{"tokenizer": "word", "vocab_size": 5132, "encoder_activation": "quick_gelu", "encoder_mlp_ratio": 4, "encoder_drop_path": 0.05, "decoder_norm_position": "pre", "decoder_positions": "learned", "eps": 1e-08, "lr_schedule": "cosine"}
Rows from block 2 of the audio encoder of a small encoder-decoder audio transcriber, named by matrix and row number. Rows with one number belong to one neuron. Each number is 500 + 40 x the weight over its row's rms, rounded and kept within 0 to 999. All counts start at 0. Numbers have three digits each. After the name is the row's rms in percent of the matrix's.
After each neuron's rows are labels from the 100 clips, of 14976, where the neuron reaches its highest value: "loudest band" is the band of the loudest frequency at the time of the peak. Only what is clearly more common there than usual is listed. The data: short read English sentences (LibriTTS-R).
# fc1: second MLP up (encoder.blocks.2.mlp.fc1.weight, 640x160), inputs 0-79
# fc2: second MLP down (encoder.blocks.2.mlp.fc2.weight, 160x640, transposed), outputs 0-79

fc1.363 092:480464479487504475542457471498489497501468514465457506516500497477504453581486513524519479482478518495533550483506491478496433465431497529555443456513471509516559451445522504532563547454497475477548495538473569483445528496483458511531417472
fc2.363 105:482494477477563476449422512540483455549503480462511471504449502504449460499536488532544468523466530459507520498468499551532494457455477484503463474450438454471495568535566485423442362476503516473587571507533513512530460553517479548368528478
loudest band: 4000 to 8000 Hz

fc1.522 085:481532454528523441520489501533409530561548496493484506518564523467526481503403416498467475557471438543524501491521475532499545548469499520567503452462526445527498516489477447527478392491457492476518540532502484539518471553489466511482466570
fc2.522 082:409503545478498451480527581475487427521517490477511451487547480480511552476502479513483596532565472472437543544553562460432543496460481517465463441491509524548531476604547524537489575528516465450494507441442466469519464470560571535490551483
loudest band: 2000 to 4000 Hz

fc1.168 104:574464531525482471533482533462562503514484501436530566559512573539488512506564508464477453448504426477478477578551485428482478469429507560501475533494422498560538444451420507486472480445503511554489501558507449550477535455487539468572477513
fc2.168 097:479538501471469495489520489560524540506510526478475473591540496483524522507496438514463525468495545549427506467497464599525502508538504557519445512540528619495551515497504527486398548508440501458513504451527492462577562569520482469488520481
loudest band: 4000 to 8000 Hz

fc1.359 091:537572521434488537512517462480502521518486516524478525484551552518473470549526469410525500525504512563470461475430482487475513506574436547472483496459506493467495513508560476457541544538500434407508499524443523498527568531477578467475471466
fc2.359 100:431449540534564515497560452549510443515516500428572500472472474510412448462497542495511508528463461468543486507466526448423544480549532536517463507471530533493471499484508515475527386447492484500439494570433505499523550579467489437517525460
loudest band: 2000 to 4000 Hz

fc1.194 100:483514460434532528497432422468500538489422465546462438501465503504533478521490521430568484548494528517517484515478439450548482482484528541519465449558492476509481394505569499492547559503456464457570401471487579505519450491531480497502461513
fc2.194 097:538495503538495487514487388499540506517566458412532491482443462481549469495530508509596552513529533494534478428486556495514511479466586493488451419478439572479490495523511496469478452427484502512551505446476484538510457508479472530529499477
loudest band: 4000 to 8000 Hz

fc1.462 096:508471444538485444488474460520455495542512465511498491484506585472517560550502501469557542474468525515497476397511533515500452575510501504490540454518479482410429508498495524485530448556492516438521435394505543542488512447473444509455436460
fc2.462 095:481512490504466480461517423548486483477476494485490554441499554507545521500489463440488548503476445519450489535499511546536455517565481507510577486561613481508562559450555574513428557499455470538520482458474558507463461456441435460503465477
loudest band: 250 to 500 Hz

fc1.138 098:511561488469573495500437497465526497435497416435525496518526413543477494528496519465498507493533497408531508451477526480467466495485529435441529472437447509503447560493559515490484465457452565504569520529516498581529476532500559538566460510
fc2.138 108:444510507559468434519534565515522472577534460519518517566442475456473436494496530497511501502415450390576479463481472494531518507494540462465516475498528500540508504488551515458481400516454479572475450547500513453525538394539562511509532523
loudest band: 500 to 1000 Hz

fc1.589 104:542568475472530527450545502441492513404493459510483499519488471479500475505461423473415484471595533524468478510472492463553501524584499546483445527568566544481441530487499535558483458455506588568432473480437480491454473504422473491533535516
fc2.589 102:527468461525534487535511484418472536491481456457504522502483491514481486460502521484472543514496563590429476456480564514500525507492472494529468472527520521370498454524555489523478502572499456457431514553533447535476416510508545461561539514
loudest band: 1000 to 2000 Hz; 2000 to 4000 Hz

fc1.159 109:471505545448495502495510514474502469569475463524484475478547634494560516531394468475470495541537524475501445556499540444512536515507512473518532425544557526486596457537444497541456483506518464424527482499543562540513458493560436542494516484
fc2.159 099:476485543499562502451554534562508544466459603521542430542487501499548525479508455529510455506443519577445450416428438555520499519521517501492501480433515481553498519583472500421487501525570469465539464446510506566482556531509508527489464462
loudest band: 2000 to 4000 Hz

fc1.625 091:470498553454547495543443493491457611483493519529479467438492499542492489515543515442474476470460502518458519524526509468475492509414472506519487515545576517521532508546485461469580542506496477496510526440528537463549461478512575481406479487
fc2.625 093:488432515460504515512546521459468502505551496525482509458509522408603568479470454530458568501535484495502492511482489500496468517494578559523522538506464452477457531562378510477437567441511489436507554433476559511527509452499515526560487505
loudest band: 4000 to 8000 Hz

fc1.326 123:516483466475428562505445525528459500533454466507553482484481463454491518440422411443472542442562515510536467488510531465495427474468541479507463514491518511560498533532470508570534549474399420441429511506517497519471466493404412584470567552
fc2.326 121:543478479460485441519445444396501544467449506471456505487513454486470516513606442518503574500540534532579476525515505493544523483534572515513487472462522533421524509494483424568581481511502479583505508502503414477490562506470495457487515549
loudest band: 1000 to 2000 Hz

fc1.338 097:431476417486504484559469527477514590571494493410522470437559486601463451541475472495480539460495529541443496476558484503460505538452516457461569498521479469508588455529470546567514511552481538629493505474486459516529520483455526513512447484
fc2.338 089:474537547527494519513511467527521476542545526524500511475537508527511501490598596500543442477554527492519500441515499447481497499491501491524516496472549498497451472513510515424538557512581451431422609483454458526540457471458533485577495501
loudest band: 1000 to 2000 Hz

fc1.366 101:516458452500474488554527432559502525492509451428488480497492525534551472468537506528462543499454498535488429445504497478447510536584555516511518493566522469472529527508436478555533427482492484425437539551512570470508404420469439540554502505
fc2.366 099:454529533545512500532491500428465450473474552505553445551495569522478520468473397497496453528491543454507519528512499543467525433441490511535528527529492430526487447507444485492555584479484493478542431559504553543471502474503441449479476455
loudest band: 4000 to 8000 Hz

fc1.64 100:529487537505472505522447533450517492482574514465515505506480480479483499493513505541470479504417442520491471534537406429503530560452487512486528457484466545369442557496501474512505478485439587507471561571476527474437528479469542496479492433
fc2.64 104:477479440487475494495577558613484482427500529559470430550537519520493534517498466532467483505493560525428493486431622511479491515449510543527499466481484506486528432498482477532464470489534564472437552441501476455422439504513505505530531551
loudest band: 4000 to 8000 Hz

fc1.371 100:449434469473464446513474529506556487451405472440531473488535556548467490432435564506517490494475528513475496472506478446475515505476544475557455523480520551483500518424514439458491487425444498469426485592489599502535432514496493526543470484
fc2.371 100:468529590529498487509520487408445535487472461492506476465546460561517571490470537530514447503448462470506490447501504467491501488483529460499503519484419441492544506504525581516510571526589510560574453585480500476527450550509523468496567527
loudest band: 4000 to 8000 Hz

fc1.8 104:481474492436452502473446504520489520467506488569550504553513503471537549504525460543591428468487496551465505490514504533537487517446457477551489517540486516531490553528527529469472478476495397548475511487503531539519499526451568585500485518
fc2.8 101:416527505442525480464462527486570455512535508503498457487482583534474505443473515496533525501521493515523489522519561557477560559540435486516525467460508558491462480546542536509516528469544500457616533569587504492536470436502498463472490532
loudest band: 4000 to 8000 Hz

fc1.321 109:519492434459484478503490488518514500505475477551492491463542438450506532541473469473454573525459488519510501510483499537474461598579475518456428513590510482585504456560522473527478475535488445448534581446499572411456469452518486477448426546
fc2.321 106:504553424442545524557499516539466531469506541484435485500514677497472492518450598461502443487445477505434509503531464472509488524554486509445498480457555554573491489485523534568436471536505507474544529498475481471496583472515444480508526409
loudest band: 250 to 500 Hz

fc1.193 112:497520485493435457569445532490454501462571439486507421424408528437497512492511466532505453488471409455525479483552546472491568467444589466493448461478484568491459506547569474475529537506451504523506455450486577562459434497464515533497600534
fc2.193 109:472515493469478581463523567479452523535533486514549465511510600455457476410508547535489472475494509473525555470499428499486508454589500506516572520589564514481527499526551453509542493565503453459444519526524548514446447511507467422537491476
loudest band: 4000 to 8000 Hz

fc1.552 092:513455464570536473469515491554455506501505496421539502557463543520514522463459484553490442426496513500486446487484646482559549521491533461474507557499479501506466468456473468452493467444461476571504494500494487537573543400511497429464477471
fc2.552 101:547461510528492478475551459456358490490543495496481529559469514449490493564492521430508492483509472504520454562477452544556517533520490497513513431465512461449509445455480456534498498584520503456479522547558494539514445514544531491530486461
loudest band: 250 to 500 Hz

fc1.473 104:538464476443532472446550552526501489544505444476518510504476492556485438557558486550534435489528465480484480443528450472545505497477523509529489536536520517491483490468481471505477478568516428518570467504512536422503448459480502580607470419
fc2.473 109:428486526444500446472510564534491578525497519486476452463429504542474486515481538476504584460461494526518478479527503528554506543493445511524459525530561497511534472534493500554500512449526513606518521431573528412484473526515525460551393514
loudest band: 4000 to 8000 Hz

fc1.409 109:524495564500499488578467488480515507394455514451520491490517492444506567545544459476513561398467513500500441434590495517569498531541486572472512523557488517501441489513472534504561408520525479552487460503460577535438449548456510531435507531
fc2.409 103:511504551487507520486488478456407535457478430538479477490497485473573434512528401552468521484515478542558416594505532460534472527473542509509489508542597452447556507454487493549474498503468473560494490464492462467478538532490467545554495493
loudest band: 1000 to 2000 Hz

fc1.54 090:523483538537499462539481463479493547539452431468554477496473475480585557491538513411460487444543471496541423521518403517541495480500476487515481565478567417533542467469464498481540507459508492562489488392528466453507446512505431522432475514
fc2.54 092:466482528387513484513514536488478549488449515524468515450487473496487499491493482507541600455485565511544528543472491556532483499495589461494527470497504528443426514453452517554507529555492432530474471459569471431457482478480500530547557428
loudest band: 1000 to 2000 Hz

fc1.84 108:504505476534449570487490440516533500511490553524528551506503399468453484482477474516451554520564490524512504501518563489494475533481484553524514512521544513406534478502455482541543479432475550479459471479518477504458463491527468468537455493
fc2.84 116:460489475478549468522500537480446533475457462499472504503533522483596513510517467554505524513497500486386526498523458506497545459523555475525483466524602557454503474519538532548505514560588481493483500497540493520510472497466578380482459470
loudest band: 1000 to 2000 Hz

fc1.44 097:538510483537477458474545495440480488505516444485501427429510505489512510552455560475525516485520539437441450596533415428457482490564514473488562489513461506508600517524442482492552456444490528570543487579486514543536487466506481490491552507
fc2.44 112:385470537414473485474520542508414447544432491496506505456447531460510498487521556452458507483545516577573514489496515515490484470389477515487448572481458468559561506531477441529489516504541516435453493541510547536513542555472545473486505457
loudest band: 500 to 1000 Hz

fc1.426 116:524534454491566489476469493497526506494462493399482461497497487474505512544596496506480418503484498471509436497515533506495537491492462524527577468507526585546451516463504500455458506542482512366491512491504530420566487527561468489488506526
fc2.426 108:423475478550448469477520495515491532514571541485506535552538492536484503453463493489507461497508453486443454437528471498491543500476609536501502516571506475509552511516525515471551490482514464425434439548539500509524574513462483463506455498
loudest band: 500 to 1000 Hz

fc1.308 117:534460412465458487523571502472469455489560505579509486576500504445487469459525531496530512483510470478564541428507499533482523567524619487534453469485537541477489438519488472436504467485529423481540486492500487441496527583501487477405538489
fc2.308 115:573498464513449469556523502506447451446508543528460448528528563452507507495467544538476431504456527433394438500580553466427478519421525449535488593516566505503543504458473445478506499537497479499446585478485509508562508527489534465561428543
loudest band: 250 to 500 Hz

fc1.548 096:491527527511517395478463480486428458477463474499444462517501464553511489469511585556513483462456499533500561474457464517531398527433578494514502430559516551498475501444517507480454497451501488545547511494552528500523542499498488478493502443
fc2.548 098:520510449477469547527583478482478516460437561433456473535541571498498488451485496478441552485479464536468468475493430470491542396496486476523570554509533478528507514555478470558574457580476547567484536528535524466535487416491431484538490495
loudest band: 500 to 1000 Hz

fc1.538 092:514510467479393439509507501478542454504562478433543521505508584561485503522555487460512458509507472575486469465530488490454516479469496446578510526582424501490508549493486471434521485506492560457531550456507476510495472575516520488523444518
fc2.538 091:429528523480468454535536482537484501532398522565493527484483511527507547520511414508460469525547461465516473468503495479498514473514531528490510456495513509526442469521440580439533562519507474472509454539489508518545551543540527500597533501
loudest band: 4000 to 8000 Hz

fc1.1 105:507544525571530560570429522541561491471501487525534596470462555532510400489542543564514581488489493603495502515457491492575483563494505474456533507443492478515533442488492587523494481438523437514492457522547471571470557503493429514493518436
fc2.1 100:507537486531544542499511545564447521502493525474532551563451560423538534437489500491457407497561504542597451435411479535475554423473499567500518516472436452481514491600453521588561495505474516543534450532497511541481501536523503546534507535
loudest band: 1000 to 2000 Hz

fc1.458 110:441477586407432478511475440489448465467494453515501482534450488480517511520444490502513485516490468508533471440514496547485543487485531548494493545472464542489439541470551413471497422566426502460558527450553557507450504462513516457519431603
fc2.458 103:520541482591620504479506514521554512503542461495467500556584477564513501515475541435411450488474528428500588467542484463481448585478497531475538478536530477537519470469511543492494490492454497465497523469481473471472450565493572554477537547
loudest band: 500 to 1000 Hz

fc1.123 097:474389530505519464506463494568475477509521436508577504475451542512526465427532420503529490502552514536542404553480474527518524504519492489445463529547548551526531495563480481493507495564488551493509480446448534495550475456504488542468450516
fc2.123 094:453464569584530490567451529491568494518520557519434488468490505518529457499443451600453574483483531449464554525521524444456493518477550529517518543471533480442498507476433518491516532475454497442454448483506491557532400498509480490519536481
loudest band: 4000 to 8000 Hz

fc1.31 109:499522500461477484518519499463484462542514479467468458487450522496557497517496534523542458506539457552524486425454531550543487481500491555484493496495592532508520569511459466562412549446483449538513497456511570536515486408507533540478386470
fc2.31 093:516529506487532503440471453478570516482543525495461468494571493528520484507545445474497438509482479440500505381520413437495571520459480526481477524505473469521449499530506481517469540481508526411536466484528498470493485559559431579517557552
loudest band: 500 to 1000 Hz

fc1.68 103:486448414507495516499471533505464523472517522506478588494438484477546477526578436485526522577513491551430525568544556455571449557550517540512540480533480450509450557544534495450474497526487525470519533539524517516564476532502499531499527501
fc2.68 108:504493528402462470417518526498541507511503473503514515421466452518500524502459567502439523531486506455478514586485505479569450388542452459482471513464510501502476481537472537536451526494474500540490491463440489546513469506500523507488459552
loudest band: 2000 to 4000 Hz

fc1.152 095:424481538500450501565523475474460472545518444512507525458487464550457538511434551566531456454511469504436405491488489528488492518391515517470544477453500516449489526477467466398529513487482548499394485506507468530473485465505555567513533485
fc2.152 098:491527515484490523471491439563497572502511507529492470488517612413542552500474501494457472478492557570473474462478480464515504400595453481522522535535542481515533468524468502517537549521508437528534466477493486491463422444475493420532529538
loudest band: 4000 to 8000 Hz

fc1.92 113:445566505431502486506497500493540533530554421507518536502540464426544539498460494534441537455535505524520472470469513458495434550513513445538468533458560484489511489456561503521558548485486428521496530517541554465450453470456506472502479482
fc2.92 102:504475468525540546514435450503491447488549571453451477504496527496509482508583490492528583524518493512560429512455470482518436547503497520465467473439484582516463590521514435516529543530476546463543526546525521544496496563510436561529532470
loudest band: 2000 to 4000 Hz

fc1.600 087:556503529458508488518506521420447531548529466465547478456551521511498496551504511469511540471588515507479509449519520520557516495505471549501446504494516481541538518522485449601600520455455540482443525423455531581453520499526522501423495457
fc2.600 086:422496499495561525529489479457550440451528535547494514530541457443506478509504525490517470497504467507503494564493531469504536533532488457550470492437514536391463499522524440549468402525524469551533618446542517511489505503480523406433442496
loudest band: 1000 to 2000 Hz

fc1.101 100:503471495466424521530493494573513496480474488534488533576579497497521483456496488598443498486470474487489449554448540513499509487527459452505456485443506543484657474498464494486446520480433549449496599530494530497498544554481540539469499529
fc2.101 087:511510590517506459525453540479569476511475468482528456525549492496477541484508453464540512539499453488565476511526524544477489471530494540493518469539430490563458458520551473513513538545482534548518488580559491453528462554511434552588509523
loudest band: 500 to 1000 Hz

fc1.367 101:480483434506519504542471526454519542455490463524493512543470460532565544437616555501494478510534518563420454548444445471503482455437507563480550442456481491490509532514501545480478523424519481462479507488495521459547492500499508538535486479
fc2.367 095:405482485567558562522458471458476554510514504489526514470519461497488544506457485564495430507489553499529393574492486463457535488485496530511569571512479486428473477594419475464405450464580470449552493493515466432451507503486449507476520459
loudest band: 500 to 1000 Hz; 250 to 500 Hz

fc1.379 103:437445564453494492478550545599450462515466458475434538493560468562548462536548521490513470576504537434468496518493488479508508463472498517533553479501568470504491487469527517492508492436460515523480545571513458481478487540511453438478460469
fc2.379 109:528502506536424463506488449509537454534497505486482432506584501352491562508491394482503456523536515543479484537546526524556478452558497522519495537451554452488569485437594491506540506495494531505484472549548429509562548533479535535497546462
loudest band: 2000 to 4000 Hz

fc1.335 100:484498530518471531457517523495546503497491494445482465541537472470486440481527499492552599449455505504481505472522446422493515466504596587520479469531524523471535582503498509504507452493508458573493499446435491533450435519459497516471538488
fc2.335 099:478560425505503457570488517522488505535503476476522532487507420469463540481464481533452521514511496529500525492573486416466508488526548504514501550563434472503564500468426515508532527601521480478572502493486512505468569473485521528480551486
loudest band: 1000 to 2000 Hz

fc1.480 108:517501516455461488474517457391455478464555554547526534502552488554447533543539578488551498478545455504562518485499449539488485501457449499511492506531552505438509553517480507512477455554450518496511468444478461531521492397519427429489484434
fc2.480 129:509460493548549513454484460470493441495602480492497488424534553510428534494513457532529504466512487624477521544484499493512470476481470538513505541528543521493448467492509511490410462481486472466430471514534492519476527384510527423462415465
loudest band: 500 to 1000 Hz

fc1.295 104:498499439556479486476526407484501478448514498509523474488462496511455524467520551566499502524495494492421531470492459459486550417520520447519514541521546586469506570536490544487540477522456492478501443428452480487612474455493491415518474489
fc2.295 104:501473522471517496445530463561451470520546493432460416512523567602515448464432503516501422499481461511463493460499422475544484475458499568510542501534456505510466550452538463474432491464498452435473490518493407532517495459457462491420496447
loudest band: 500 to 1000 Hz

fc1.396 101:484452567446442479485446518483493536515607466501517478371475444492527518527461511483582479459515485503521542493452509537555516465468469539458493529512632484527507538471492498397457520485470432507509477491474493526487464456464412487466549513
fc2.396 099:529524474493557464469487531472532444435514516512448497581493539424505561490522488479539577518507433479621428480508410561488539569536500559496517464477485436490455535532485531528466571514465526470438455469513482468579541516500480476491497500
loudest band: 1000 to 2000 Hz

fc1.440 124:449556466477516514542482415510512473482468456509454455514523505525467517491494555524548447533534505435467490470468537466620542526488512472496457503510537437560396522529487517573442548488424491542481441614509521492484448441439518494535468502
fc2.440 120:501428494498531468450448526503499481527501520533502406520506539500494453482465512513506467477483460498442445516544488558515496523447520528513454535482563562575497507482551579459504568539512536436502478499519490465520473525515498533481485577
loudest band: 250 to 500 Hz

fc1.334 110:569540484447519432536486496568487458457503436462459543504493520522635428505500480447549589479579519519514493493477518498500510518490507499518510468446535512486519524507523445475489527509497427526470551511497458542438425491539455576584466570
fc2.334 107:499517543456518465485552530480581517490551472479507482485481464456508519473533490576588559484482505551472479489506376500485475529465487503511532469537481500475492544471444553461499447514495484530523475493537475503518426446517504583560497531
loudest band: 1000 to 2000 Hz

fc1.618 101:461471455461482525473439467476539607466521529480517482489490461472502506418481456492494533479508464519508541547480577531464568533572510453469484482578445550606530509531497468528467564476397564450488463476524542492486525485456479516460522526
fc2.618 099:494459500502435541529507511506506512476525593545517468463516581475451552513535460546517461470579410438565473517514460539488526553531464451480523550533436487486538512450539540452461509521506482529550452562458442455428466497479482460443498481
loudest band: 2000 to 4000 Hz